{
  "arch": "mobilenet_v2",
  "norm": "batchnorm",
  "widths": [96, 144, 216, 320],
  "lr": 0.003,
  "beta1": 0.95,
  "eps": 1e-08,
  "precondition_frequency": 25,
  "adamw_lr_other_params": 0.0015,
  "l1_shrink": 0.003,
  "batch_size": 128,
  "final_lr_fraction": 0,
  "weight_decay": 0.1,
  "adamw_weight_decay_other_params": 0.01
}
Rows from block 3 of a small self-supervised audio encoder (BEST-RQ), named by matrix and row number. Rows with one number belong to one channel. Each number is 128 + 24 x the weight over its row's rms, rounded and kept within 0 to 255. All counts start at 0.
After each channel's rows are labels from the 100 clips, of 14976, where the channel reaches its highest value: "lies over" is the class under the peak. Only what is clearly more common there than usual is listed. The data: synthesized solo parts of chorales (CocoChorales). In brackets: how many of the 100.
# convs0: expand pointwise conv (model.blocks.3.convs.0.weight, 384x96x1), inputs 0-95
# convs1: depthwise width-3 conv, stride 2 (model.blocks.3.convs.1.weight, 384x1x3, trained with AdamW), a 3 kernel
# convs2: project pointwise conv (model.blocks.3.convs.2.weight, 144x384x1, transposed), outputs 0-143

convs0.156 [122 156 167 125 136 108 115  94 129  88 137 136 102 135 114 135 173 128 113 125 133 143 107  94 140 154 194 134 149  84 124 114 152 133 157 105 132 129 125 109 121  84 137 125 123 172 126 108 132  97 112 132 133 123 129 117 158 152 122 114 135 105 170 127 193 120  79 129 160 147 121  98 137 149 149 131 156 140 109 142 121 128 188 157  99 106 115 150 130 113  96 102 139 139  69 155]
convs1.156 [126 164 149]
convs2.156 [131 125 102 165 150 121 118 135 143 136 104 129 127 169  94 101 138 140 111 115 162 111 132 102 145  79 152  94 118 117  97 107 134  70 134 121 125 123 143 111 132  96  86 134 122 160 121 108  95 111 110 127  99 180 116 150 124  96  91 145 164 144 126 141 153 140 147 111  94 124 123 152 142 105 135 104 159 106 127 119 147 128 125 182 130 141 122 143  76 135 130 125 107 115 133  52 140 145 121 122 138 145 128 155 129 165 120 140 156 128 167  98 181 137 113 142 140 142 136  94 182 131 157 110 173 149  77 131 112  95 111 100 129 125 116 147 116 113 144 136 175 156 168 151]
lies over: C#5 (69)

convs0.175 [100 140 112 111 121 120 152 121  87 138 159 138 115 126 166 142 145 163 131 140 112 132 134 104 143 113 125 106 144 117 134 125  98 107 106 139 123 139 131  94  96 116 139 108  76 136 134 118 131  84 152  85 135 158 135 185 120 127 155 156  72 132 143 121 117 123  72 142 143 100 150 135 162 116 142 119 117 101 185 125 119 122 148  95 154 127  98 127 114 137  47 135  88 115 148 143]
convs1.175 [127 131 169]
convs2.175 [104 164  86 115 119  85  92 126  96 141 118 109 150 112 151  64 140 105 126 145 120 143  97  74 100 156 143 114 171 152 131 133 139  71 126 143 136 162 130 156 102 123 127 121 107 128 110 121 182 105 150 103 114 103 117 118  94 160 154 138 114 179 146  64 122 132 156 114 131 141 117 111 116 141 130 175 108 128  99 125  94 128 143 116 115 113 125 125 112 130  86 120 127 134 123 128 152 151 171 145 131 144 129  96 137  87 122 117 122 106 144 106 129 146 127 137 145 109 151  75 158 154 138 110 120 136 129 122 131  80 153 170  97  88 120 113 103  89 144  98 127 129 168 141]
lies over: C5 (28); B4 (25)

convs0.378 [129 123 111 132 130 130 127 145 135 210 140  88 149 104 156 130 117 119 138 116 125 103  73 130 160 169 149 122 105 135 151 128 126 102 127 157 117 186 118 150 113 126 129 106 103 136 162 158 135 137 146 127 141 125 117 129 180 122 191 102 140 125 122 113 140 109 110 131 153 136 140 120 111 129 128 125 109  76 129 178 129  94 103 120 154 133 117 121 119 158  89  87 119  76 104 154]
convs1.378 [134 168 117]
convs2.378 [139 106 114 175 127 100 147 139 124 192 140 109 150 168 198 184  94 108 102 149 110 106  93 108 119 103 113 144 121 119 124 121 139 128  98 130  93 104 144  94 172 132 121 164 128 123 134 123 151 136 134 127 137 155 124 149 165 118 162 151  90 112  99 127 168  69 152 138 150 119 132 123 150 143 110 155 144 154 119 121 128  81  95 121  98  86 112 145 135 161 171 139 147 124 104 105 109  90 105 141 139 108 128  99 153 152  98 132 151 141 120 113 129 125 153 155 163 154 130 150 145 112 170 114 140 107 138 139 116 133 105 127  99 164 131 118 136 159 135 164 138  98  90 131]
lies over: A4 (33); G#4 (33)

convs0.317 [143 122 145 125 155 144 132 140 190 139 132  99  58 153 157 142 138 161 123 134 104 145 127 159 109 123 102  87 141 138 105 154 170 116 144  77 121 112  99 120 140 128  91 137 118 117 136  74 107 146 165 129 120 126 124 106 109 131 142 124 123 130 119 172 177 117 138 125 115 168 134 139 125 160 147 131 127 175 119  88 137 129  98 126 112  80 155 128 138 112 114 123  75 122  95 141]
convs1.317 [166 140 116]
convs2.317 [133  87 156 125 128 141 105 164 151 107  94 107 129 124 142 124 118 114 118 156 155 132 117  91 140 102 117 110 147 100 125 137  89 154  99 154 113 114 135 103  67 127 100 124 141 105 164 100 158  99 147  82 175  91 147 123 159 107  60 128 165 133 108 151 162 165 150 129 127 122 135 156 145 129 157 123  91 145  61 129 146 163 117  83 161 101 138 174 128 122 118 111 100 140 126 127  85  92 142 129 146 134 117 100 115 109 156 134 144  91 135  98  88 111 132 145 135 127 198  89 112 121 123 123 140 115 111 135 132 138 107 144 134 136 122 144 108 129 128 107 129 146 120 111]
lies over: C#5 (50); silence (43)

convs0.196 [106 130 136 113 147 162 107 122  92 134 105 168  96 162 100 159 133 130 133 140 109 139 141 121 131 110  84 134 138 134 187 123 114 135 123 134 143 151 124 167 116 105 137 125 175 125 138 200 134 106 143 177 124 158 105 121 130 138 128 111 111 151  93 101 127 128  93 184 139 118  96 154 166 121 117 126 146 191 125 120 132 120 111 161 112 142  78 142 118 127 101 108 112 122 124 160]
convs1.196 [122 159 101]
convs2.196 [141 100 132 101 158 103 139 150  76 139 114 131  64 153 127 136 126 172 157 113 121 142 143 140 149 114  86 154 136 101 145 124 158 140 129 146 118 106 110 113 134 135 130 145 119 129  79 110 165 166 123  92 128 130  98 123 161  87 128 138 133 158  91 127 130 124 154 130 108 129 111 105 125 101  85 108 161 179 187 118 112 127 122 156 130  94  93 160 122 125 125  62 137 135 148 111 124 152 127 153 167  91 113 132 103 113 135 128 156 119 165 145 172 104 143 105 145 118 122 112 168 171 155 128 167 139 158  95 168  93 117 110 123 110 118 133 109 116 162 130 109 147 130 137]
lies over: C5 (29)

convs0.40 [152 152 137 166 178 146 119 118 159 187 165 148 151 170 107 140 160 122 110 121 119 169 151 141 127 123 139 161  90 126 106 140  97 121 143  86 146 136 144 128 147 142 121 138 118 145 164 164 150 100 111 149 153 165 106 107  70 129 163 124 136  79 140 130  78 123 120  90 131  94 105 107 126 134 164 134 117 164 166 131 134 116 120 129 126 134 126 112 116 124 128 110  88 129 102 116]
convs1.40 [105 158 145]
convs2.40 [126 133 141  73 174 127 160 181 125 150  87  79  69 156 161 160 125 122 155 117 133 126 142 134 130 176 118 131  59 117 119 133 135 140 123 101 118  96 119 110 121 160 118 139 123 145 130 157 127 152 129 130 123 139 150 130 160 114 145 149 128 105  85  70 120  89 102 142 129 140  84 122 128 113 128 149 116 150 127 158 150 109 133 166  94 198  83 136 115  80 135 129 101 111 132 128 177 110 132 124 113 129  90 131  90 126 165 136 127 142 104 116 104 157 107 150 124 122 110 105 123 146 114 156 128 148 143 115 147 109 139 151 104 113 160 119 113 130 124 133 109 122 157 159]
lies over: C5 (25)

convs0.344 [135 158 130 170 113 132 130 103 122 125 140 124 132  88  72 156 126 160 135 153  86 125 122 124 162 151  99 125 102 124 128 128 127 128 102 138 138 188  93 179 109 115 122 160 101 123 128  87 116 176 166 163 142 132 120 144 134 136  91  89 140  90 121 134 183 100 148  99 119 139 126 124 109 114 130 115 146  57 155 103 136 120  95 130 147 147 132 131 104 127 133 115 157 120 114 122]
convs1.344 [140 156 156]
convs2.344 [146 132 100 124 183 145 160 122 101 125 159 119 108 105 117 126 147 132 140 127 139 141  75 111 123 118 140 130 125 142 135 153 129 100 126 149 109 113 115 111 141 163 125 142 140 157 101 132 117 135 153 160 131 116 125 156 107 118 139 101  83 110 126  92 140 139 105 108 108 126 101 134 134 143 148  82 121 165  94 109 136 144 135  88 147 131  82 127 114 145 102 137 105 144 108 145  85  78 111 130 112 180 109 130 151 138 127 114  91 173 122 133 134  88 119  81 181 142 123 112 147 192 164 138  77 107 119  82 125 105 110 134 115 143  74  67  91 125 123 138 128 104 141 129]
lies over: A4 (46)

convs0.294 [103 136 103 104 131  94 136 130 163 128 163 115 124 109 122 112 141 112 116 141 128 175 129 124 136  93 151 154  75 118 150 155 147 113 177 127 139  94 129 102 149 126 157 123  77 135 121 164 132 122 132 139 113 154 108 155 154 160 159 117 140 138  86 144 133 146  54 169 108 123 132 115 133 146 121 153 122 112 158 124 136 106 146 135 166 110 140  99 120 129 126 181 189 119 135 161]
convs1.294 [122 126 169]
convs2.294 [107 103 175 157 101 131 135 154 155 167 187 130 143 114 136 147 119 103 124 132 131 183  83 107 127 115 141 116 120  88 148 165 138 129 142 148 136 105 131 132 122 124 104 132 113 127 137 138 108  64 126 114  91 125 103 116  95 129 130 164 187 138 120 101 147 110 133 132 127  96  91 109 116 121 142 124 144 125 100 140 111 157 111 129 107 124 137 188 162 133 120 155  59 129 124 120 121 158 152  58 128  80 140 144 124 135 176 127  91 153 137 135 129 145 139 115 135 143 100 114  91 145 119 144  92 112 104 126 126 104 110 134 121 152 107 146 129 132  95 149 111 113 168  88]
lies over: C#5 (39); A#5 (32)

convs0.360 [127 130 115 120 151  99 165  74 125 137 125  65 134  88 133 109 114 115 148 105  79 130 142 127 167 119 133 138 107 119 180 100 129 124 154 185  83 113 157 106 157  89 110 126 124 141 127 156 136 137 114 146 125 133 113 132 121 156 113 136 114  77 129 139 120  82  88  81 117  98  95 135 131 124 102 134 149 143 156 135 129 138 116 137 100  99 121 117 119 135  87  98 147 112  94 103]
convs1.360 [133 163 106]
convs2.360 [125 121 112  98 142 124 142 112 107  82 149 131  84 139 156 127  98 170  78 150 149  81 120 113 137 135 148 128 187  87 150 107 145  80 103 144 142 120 104 140 141  89 117 100 141 135 123 134 122 128 150 128 103 115 131 184 164 126 106 123 128 124 111 182 122 128 153 153 146 104 150 128 117 136 110  97 130 101 115 105 122 148  78 122 110 123 132 156 130 128 138 129 142 134 126 157 135 166  77 152  90 123 161 126 159 129 129 113 104 118 150  93 129 105 164 121 134 137  99  91 209 153 103 132 133 129 133 107 131 156 159 110 118  72 129  95 143 160 130 111 133 102 145 114]
lies over: D#5 (40)

convs0.185 [130  99 124  80 143 145 116 116 145 166 106 105 144 129 128 151 146 118 154 102 138 136 151 160 117  95 182  93 138 137 138  76 129 122 141 132 164 124 146 206  71  99 116 163 144 134 102 145 129 138 156 150 107 139  99 123  85  97 118 121 138 102 135 142 151 129 129 156 136 103  73 131 126 140 135 113 140 145 153  87 108 114 138 160 126 134 109 145 118 129 103  75 107 115 131 125]
convs1.185 [132 168 117]
convs2.185 [127  92 129  91 141 150 106  52 154 101 124 136 155 100 127 131 133 192 123 139 100 128 117 137 163 155 101 105  73 153 113 145 127 151 107 123 140 115 134 114 158  99  89 123 123 118  87 172  89 142  82 108 128  85 122  91 122 122 151 151 142 111 119 125 103 164 150 126 125 136 128 133 122 126 125 150 121 126 165 130 118 130 133 170 126 103 132 156 160  93 138 105 156 106 117 131 135 129 161 133 121 115 150 137 139 121 164 151 171 128 122 121 143 148 124 133 139 127 158 125  85 127 103 159 164 158 161 139 143 197 119  95 168 138  96 148 164 113 137 127  82 130 125 104]
lies over: C#5 (40); D5 (37)

convs0.246 [123 131 168 138 145 217 121 132 112 132 127 138 148 108 111 107 106 127 127 152 101 109 128 160 125 154 103 137 121 141 109 146 139  96 123 128 134 146 165 123 110 147 116 137 136 147 120 120 143 111 129 106 139 129 113  69 103 123  89 133 117  91  79 129 164 115 111 135 119 129 154 139 130 146 183  95  78 155 166 132 122 105  92 162 135 145 129 135 151 141 165 114  97 145 174 167]
convs1.246 [ 98 119 156]
convs2.246 [125 170 131 139 112 129 129 105 122 111  87 109 103 152 116 138  99 157 112  83 125 108 148 120 115 135 120  94 119 133 129 143 150 128 118 146 128 110 129 103 151 163 119 143 117 103 167 105 124 163  87 157 126 168 127 118 108 109 107 103 117 105 162 117 123 132 144 123 135  61 124 127 138 136 128 138 147 138 130 203  80 115 123 129 132 126 114 112 125 102 113 101 147 136 129  79 175 179 156  71 128 155 147 113 128 127 120 170 141 164 114 139  73 156 129 112 131 133 150 139 145 156 123  93 163 114 110 167 128 139 173 116 107 114 126 131 132 185 155 118  98  89 125 167]
lies over: silence (99)

convs0.109 [117 156 101 161 118 144 145  57 125 114 147 172  73 127 142 133 171 146 142 147 117 113 105 146 126 137 152  93 130 158  75 165 148 164 129 171 142  98 148 164 138 104 115 178 135 124 148 133 127 118 148 133 126 118 109 163 120  96 131 128  83 131 139 111 116 116 130  78 133 115  85  93 153 117 125 120 134 137 105 124 158 169 123 159 131 111 118 145 113 124 136 140 128  84 129 121]
convs1.109 [166 121 112]
convs2.109 [122 101 109 152 149 166 188 126 173 127  85 101  88 161 130 159  99 133 102 128 163 138 107 118 124 133 116 102 144  83 212 154 111 122 144 137 141 128 110 113 177 131 119 174 148 124 123  66 158 142 114 110 185 128 164 131 152 138 143 135 159 120 139 138 131 125 101 139 129 118 126  60 137 128 129 119 118 129 127  96 121 108 154 133 120 100 131 126 125 106 144  87 100 136 126 170 160 115 116 158 142 107 179 112 142 132 129  98 124 142 149 134 128 138 167 141 159 148 149 122  82 179 152 128 129 135 135 144 112 139 105 137 165 109 143 125 119 129 119 138 115 133 141 148]
lies over: silence (100)

convs0.126 [133 154 113 131 116 120 131  99 124 109 138 112 106 105 130 121 133 153 126 131 154 162 159 131 147  94 146 126 174  87 149  76 112 129 128 132 101 146 127 125 188 146 125 123 133 119 115 169 134 171 155 114 125 136 134 124 132 127 140 201  55 126 119 122 164  70 126 117 125 132 133 121 127 105 111 126  81 122 108 125 134  68 161 122 123 171 122 115 129 130 111 135 121  97 141  89]
convs1.126 [121 168 134]
convs2.126 [133 155  73 132 101 144 154 150 124 130 100 128 132 113 129 142 109 146 109 108 114 143 139 104 128  97 118 118 126 164 122 109 133 137 111 123 151 125 129 129 131  79 128 105 125 145 130  83 128 134 165 145 169 114 133 138 102 111 169 134 104 108 144 119 110 124 145 131 158 109 139 153 145 101  97 166 106 110 147 129 113 146 144 151 110 122 167 142 102 165 121 124 150 101 119 162 106 180 148  80 186 121 120 145 144 161 135 110 119 155 149 166 121 151 112 135 145 155 116 113 107 101  56 172 125 133 128 124 144 134  98 126 105 130 198 170 200 132 128 111 138 173 134 107]
lies over: D#5 (28); E5 (26)

convs0.338 [144 112  91 122 160 131 187 137 125 161 145 131 136 114  95 105 126 148 162 121 131 170 128 127 104 126 171 162 139 142 118  97 161 146 131 120 105 105 139 223 155  85 116 150 128 144 127 150 129 121 122 142 133 141 104 116 118 127 134 105 156 127 151 142 113 101 101 124 117 178 107 123 134 133 128 111  76 158 136 130 114 139 135 117 165 152 105 129  79 135 118 105 176 105 116 142]
convs1.338 [110 165 133]
convs2.338 [122  99 151 157 123 134 133 169  92 138 144 121 138 151 161 139  81 154 121 108 129  70 152 174 134 141 143  94 105  89  89  84 132 114 138 102  98 123 134 137 124 173 149 134 155 146 130 124 134 126 169 126 121 132 118 113 112 123 144 126 123 131 124 138 168 152 102 125 137 182  64 172  98 125 161 125  96 119 126 108 213 123 174 135  96 113 115 172 149 128  91 145 136 140 151 129 140 113 133 130 148 122 131 138 145 118 122 151 133  84 109 118 128 133 116 144 125 111 158  81 174 112  97 134 118 146 145 112 115 152 144 117 128 111 140 114 152  86 122 153 148 162 112 109]
lies over: C5 (32)

convs0.68 [127  98 157 108 164 180 173 139 158 133 114 127 142 100 148 141 111 131 165 189 138 116 114 129 131 118 133 159 127 140 160 102 141 130 137 119 106 123 124 104 146 128 105  82 127 150 137 193 124  94 116 160 128 128  98 135 136 133 116 167 116 104 112  83 124 136 148 129  79 160 169 133 130 152 138 165 117 108 162 167 104 130 122 114 154  85 167 113 139  93 132 159 140 134 139 132]
convs1.68 [ 97 114 152]
convs2.68 [146 146 131 123 125 139 109 106 129 103 130 159 112 110 113 129 113 145 166 112 125 137  93  98  95  88 124 147  82 135 126 130 225 144 136 127 121 119 109 128 109  92 129 149 114 129 145 123 130 103 104 113  95 126 127  98  92 164 184  99 143 168 167 127 148 135 121 110 159 104 129  91 109 115 124 133 162 142  66 105 100 116 120 160  80  89 158 156 112 100 139  75 135 127 129 135 108 132 166 126  99 123 130  84 153 147 124 125 106 116 104 122 127 139 125 124 141 106 137 102 121 125 139 180 195 173 140 128 123 120 129 124 134 142 102 129 127  93 135 137 107 139 115 130]
lies over: A4 (43)

convs0.209 [115 123 170  94 134 159 108 180 133 128 179 123 128 143 108 126 120 148 146 126  66 138 145 131 134 115 125 127 132 139 123 119 141 107 145 181 142 115 172 147 135 121  97 121 141 133  70 131 118 119 140 167 125 154 115 136 129 118 113 126 113 163 145 117 145 110 143 131 110 125 149  81  93  98  97 104 177  99 194 143 112 138 108 126 169 141 126  93 130 137 124  82 160 104 145 121]
convs1.209 [115 149 161]
convs2.209 [129 130 118  97 137 179 134 127 106 120 138  99 118 120 123  91  81 135 124 126 121  72 128 167 158 134 138  82 129 108 139  99  85 151 105 151 147 106 114 128  78 145 152 144 148 116 129 127  67  67 126 127 128 115 160 154 144 137 136 117 106 122 152  72 133 144 130 127 125 115 142 130 125 139 143 132 171 107 103 120  94 132 146 145 124 128 131 138 136 129 152 123 184 124 140 140 106  93  87  88 157 114 123 129 127 126 108 121 176 128  66 128 107 145 127 115 100 160 139 145 132  80 163 150 119 128 129 131 154 124  95 124 170 126 129 160 127 152 123 137 128 208 110 120]
lies over: D#5 (36)

convs0.176 [121 123 106 154 130 101  98 148 150 123 122 141 126  87 167 124 100 142 123 134 115 129  96 121 183 109  46 129 136 138 126 108 132 125 146 118 128 153 130 142  81 120 103 113 113 150 130  91 142  92 134 139 213 131 131 151 101 129 103 144 136 116 144 149 165 113 110 129 111 145 124 151 146 113 179  93 143 160 154 122 122 124 144 132 132 126 147 119 178  98 106  91 137 119 126 162]
convs1.176 [166 139 115]
convs2.176 [123 165 116 148 125 159 143 160 145  89 108 141 119 136 129 160 128  64 133 123 168 226 124 139 138 115 108 168 122 150 128  98 133 131 125 115 106 126 174 130 129 112 133 179 134  90 141 176 151 124 136 107 117  89 139 112 121 156 102 133 122  86 110 122  95 136 113 144 121 147 123 123 179 157 181 137 130 183  86 123 119 142 137 140 123 143 129 171 116 125 172 134 165 106 130 103 130 130  80 119 156  95 117 106 102 150 128  78 135 109 147 102 135 117 142 115 134 110 145  98 159 126 132 115 121 124 139 120 126 158 131 145 118 102 132  99 133 124 138 134  87  96 121 125]
lies over: C#5 (34)

convs0.90 [149 118  85 149 136 175 150 116 135 134 121 127 148 144 114 160 150 117 134  90 142 125 116 129 183 206 133 116 132 108 109 119 120 147 106 119  93 108 111 113 101 139 163 144 133 155 190 128 135 121 186 130 128 161  72 124  99 113 133 131 130 149 154 129  98 120 118 140 123 127 112 127  98 145  77 110  85 128 128 117 125 140 116 142 111 127 138 118 151 126 106 138 148  68 132  93]
convs1.90 [140 163 109]
convs2.90 [161 109 146 135 117 176 121 132 121 144 111 113  99 141 135 146 108 122  64 144 163 100 105  99 132 143 157 121 125 129 125 146 148 159  63 153 105 159 129 105 141 157 141 111 142 132 129 120 140 182 163 155 125 164 117 135  98 108 139 139 118 111 134 108 150 128 135 185 128 113 108 142 144 160 116 178 168 126 127 141 108 146 149 168 127 114 128 118 150 101 112 127  99 129 110 121  71 131  91 120 103 178 146 176 153 108 138 153 125 124 122 108 132 130 122  89 142  96 139 102 123 110 130 127 109 128 145  89 110 115 180 112 135 180 112 117 126 185 129 155 140 132 115  81]
lies over: A4 (25)

convs0.331 [139 165 113 104 126 122 146 123 148 110  63 148 184 128 143 167 117 116 119 114 135 136 119 124 111 126  90 165 113 116 104 126 121 155 134 146 103 123  55 112 120  91 126  95 138 137 129  75 108 140 134 132 121 140  69  86 183 165 117  89 112  98 135 161 128 127 110 122 132 115 135 121  92 156 129 130  69 149 122 128 153 134 118 130 148 133 127 126 142 126 115 135  99 128 106 100]
convs1.331 [167 141 123]
convs2.331 [124 139 133 133 160 162 142 126 130 148 121 125 104 141 146 128 151 152  79 108 136 144 147 157 180 123 124 217 105 104 143 102 148 145 158 160 135 135 135 110 160 127 123 116 137 178 144  97 137 124 129 116 133 122 144 122 145 125 119 110 135 120 128 174  63 155 127 166  98 122 103 109 122 153 125 146  92 122 119 134 158 133 188 115 144 149  97 143  85 119 141 141 152 113 153 123 116 139 124 113  93 132 123 146 124 181  98 152  95 128  88 161 119 129 140 168 130 123 112 161 130 120 134 166  79 114 127 129 155 111 105 109 144 154 143 106 126 124  68 134 157 101 119  85]
lies over: C5 (28); F4 (25)

convs0.326 [123 142 148 137 129 108 130 125 131 118 125 139  67 154 174 154 164 125 147  93  89 151 147 156 125 144 136 165 131 109 129 132 126  95 126 105 117  82 138 147 143 152 188 153 152 121 157 147 120 114  98 153 118 151 132  99 179 166 147 168 155 132 148 117 165 131 149 151 142 134  82 162 124 126  80 110  97 178 126 119 114 125 123 113 119  84 128 103 133 139  97 138 114 125 151 129]
convs1.326 [160 107 113]
convs2.326 [114 145 118 115 147 139 131 119 140 131 119 106  83 114  95 124 134 100 145 105 158 160 153 111 117 178 122 178 165 126 187 177 172 141 118  89 117 123 111 131  93  95 102 120 140  78 130 137 102 162 162 147 124 148 129 133  93 119 117 105 114 135 137 117 100 126 151 146 142 112 103 163 149  96 147 119 124 159 138 107 142 118 159  86 145 116 131 167 169 205 114 129 108 147 106 141  88 126 126 157 128  91 133 109 124 131 116 141 152 139  93 130 134 156 112 110  72  94 146 137 125 147 133  89 138 157 101 136 154 158 113 169 158 102 113 122 123 142 150 129 105 126 134 139]
lies over: silence (100)

convs0.244 [131 137  98 124 125 125 131 116  93 113 112 112 139 161  93 123 169 135 175 220 108 138 139 127 125 115 139 109  81 150 135 111 138 120 123 137 122 174 134 141 130  99 130 111 124 110 134 115  97 128 141 104 133 141 135 135 140 189 100 138 102 161 104 153 124  76 102 122  90 139 147 151 138 143 165 126 129 125 128 125 166  62 104 139 111  95 165 154 122 135 116 115 153 150 127 136]
convs1.244 [135 117 167]
convs2.244 [113 126 139 105 133 123 132 148 128 146 118 158 154  86 124 147 132 100 153  94  95  97  98 104 124 126 151 120 111 195 131 122 142 183 103 126 121 129 174 117  93 125 103 143 174  85 151 170  98 120  62  68 134 162 128 129 133  74 118 145 137 126  95 112 117 117 117 152 127 119 116 148 143 138 118 122 143 151 108 139  95  65 120 154 132 109 110 128 166 161 143 110 116 154 124 123 128 149 152  88 101  72 102 124 135 118 143 141 140 147 125 138 119 117 133  90 117 153 127 133 130  85  94 147 128  83 123 118 161 163  96 127 130 130 134 125 103 107 147 114 152 155 118 134]
lies over: C#5 (54)

convs0.303 [121 138  93 119 105 151  75 155 145 112 168 124 150 144  96 154 154 172 161  99 132 167 152 106 160 125 130 160 140 124 137 100 122 162 106 122  93  97 132 124 119  94 121 106 118 118 166  84 180 132 182 134 120 119  91  90 116 109  98 101 135 103 124 120 117 139 122 125 124 107 135 127  97 152 152 106 131 128 182 163 139 135 132 120 148 127 171 131 110 143 124 161 168 137 124 134]
convs1.303 [109 159 148]
convs2.303 [ 87 120  66 123 121 105 145 100 136 129 170 168 120 112 130 117 171 118 112 143 128 130 131 125 134 130 164 113 143 137 117  95  54 116 131 105  87 128  93 161 141  98  88 119 109 120 134 128 110 127 183 117 159 140 119 134  83 143 107 157 161 121 157 120 115 140 125 140 119 139 119 103 175  91 107 125 145 121 127 127 158  89 133 122 116 119 123 142  95 163 126  66 142  98 108 154 104  97  77  97 120 112 151 128 128 103 134 115 129 107 122 105 184 149 101 120 132 147 145 176 122 136 143 123 124 108 156 122 104 117 145 124 118 109 127 118 184 160 117 166 132  90 144 131]
lies over: D#5 (32)

convs0.284 [171 139 118 119 175 115 127 174 147 120 121 112  91  87 102 112 106 112 120 161 166 128 114 138 121 120 114 161 116 140 177 116 139 132 123 121 128 180 142 117 165 138 110 119 170 127 125  63 162 171 155 109 158 120 122 118  86 128 142 134 131 126 136 135 139 144 116 114 110 131  99 128 120 142 166 108 115 134 176 133 125 169 150  54 123  95 116 135 126 117 119 107 143 160 113 133]
convs1.284 [160 153 118]
convs2.284 [103 130  97 120 174 121 129 139 130 118  82 139 111 151 129 134 127 128 131 171  95 119 134 128 132 139 120 150  97  79 168 116 155 176 148 126 133 147 144 103 132 107 116 166 118 125 110 130 108 130 114 129 174 119 136 181 151 151 121 122 103 100 130 122  98 150 125 158 152 106 104 100 140 112 170 113 101 143 126 149 122 156 183  64 126 124 158 156 121 123 132 105 106 100 102  73 183 121 137 117 145  61 151 119 132 151 132 103 108 148 124 102 170 155 120 134 116 104 127 108  88 145 164 127 123  84 134 137 123 142 129 133 118 128 127 111 163 112  90 105 153 121 108 173]
lies over: D#5 (46)

convs0.337 [159 152 184  80 117 113 139 117 138 113 135 132 127 121 113 129 124 114 145 135 142  90  78 100 150 123 148 158 173 154 120 152 129 143 171 103 112 150 142 163 116 133 162 148  92 154 114 194 123 105 127  63  78 102 133 130 123 140 119 149 142 137 131 128 123 121 114  82 131 123 104 131 147 147 118 112 153 169 153 133 121 169 131 107 125 134 152  98 167 125 123 116 132 102 129 164]
convs1.337 [122 124 169]
convs2.337 [106 134 179 132 160  97 112 181 113 127 138 134 143 100 139 115  90 156 107 118 130 127 133 162 148 105 106 124 159  64 117 129 166 117 141 152 150 125 116 195 128 130 110 131 116 101  94  98 106 143 108 136 168 138 151 180 154 143 144  91 168 123 131 133 124 120 128 120 141 132 174 131 106 162 134 136 121 158 145 152 137 115 122 144 136 125 169 110 165 125 134 138  99  99 133  69 133  98 163 120  91  85 165 191 164 117 111 153 139 112 137 142 129 109 114 106 113 105 158 143 141 131 132 131  92 129 140 115 117 103 126  97 174 165 152 122 136 131 121 167 128 137 124 146]
lies over: C#5 (27)

convs0.177 [129 160 132 118 135 125 143 130  77 138 151 113  87 130 179 123 119 128 137 157 125 164 111 145 119 136 112 113 125 106 156  98 128 147 164 131 166 145 135 143 105 104 122  87 135 151 131 158 168  65 148 107 123 164  85 119 131 118 155 110 117  73 122 118 154 123 116 148  97 138  42 126 124 145 131 113 119 149 149 109 142 130 144 139 150 114 114 137 108 111 118 131 158 144  71 127]
convs1.177 [116 139 167]
convs2.177 [160 108 120 139 129 101 126 140  88 120 147 140 154 102 118 121  92 138 137 111 133 124  96  90 130 126 164 138 127 128 132 156 206 134 145 126 182 121 154 128 152 128 141 143 115 155 139 143 153  72 116 107 142 113 135 151 151 113 105  93 161 141 140 105 166 134 142 114  90 133 160 137 173 151 167 130 153 109 129 139 140 112 142 114 127 118  57 115  93 164  92 110 134 139 150 108 143 162 145  88 119 120 112  73  88 114 121 137 173  86 154 131 125 117 116 138 142 131 131 122 102 146 136 107 128 201 135 136 114 131 133  93 124 162 157 149 135 114 109 131 138 141 156 164]
lies over: C5 (37)

convs0.319 [134 144 136 107 144 108 150 117 171 115  98  95 113 109 159 103 126 120 132 131 100 111 131  92 140 106 161  87 111 121 111  96 158 118 129 110 114 109 109 105 110  96 127 144 122 157 148 137 145 140 135 147 119  93 106 127 124 118 129 144 101 154 103 162 143 124 128 126 176 125  78 106 157 155 119 121 106 157 191  73 151 147 125 124 125 117 170 103  65 173  96 121 144 110 110 150]
convs1.319 [123 160 154]
convs2.319 [110 116 170  94  91 129 121 121 108 171 123 123 158 115 164 164 134 141 113 167 146 135 130 108 136  80  91 179 120 129 124 129 130 113 128 122  96 110 132 172 144 103 148  94 112 136 111  88  97  68  99 119  82 163 118  77 102 126 119 130 127 128 150 124 135 182 164 146 159 169 116 118 173 112 153 121 132  94  89 145 180 144 141 156 141 122 128 116 115 152 128 130 132 127 105 138 167 139 115 158 112 130 144 141 126 123 142 147 117 104 145 158 114 135 194 125 119 153 128 131 111 147 127 139 137 122  98 156 127 191 114 162 124 129 164 114 103 122 146 134 143 140 104 102]
lies over: D#5 (32)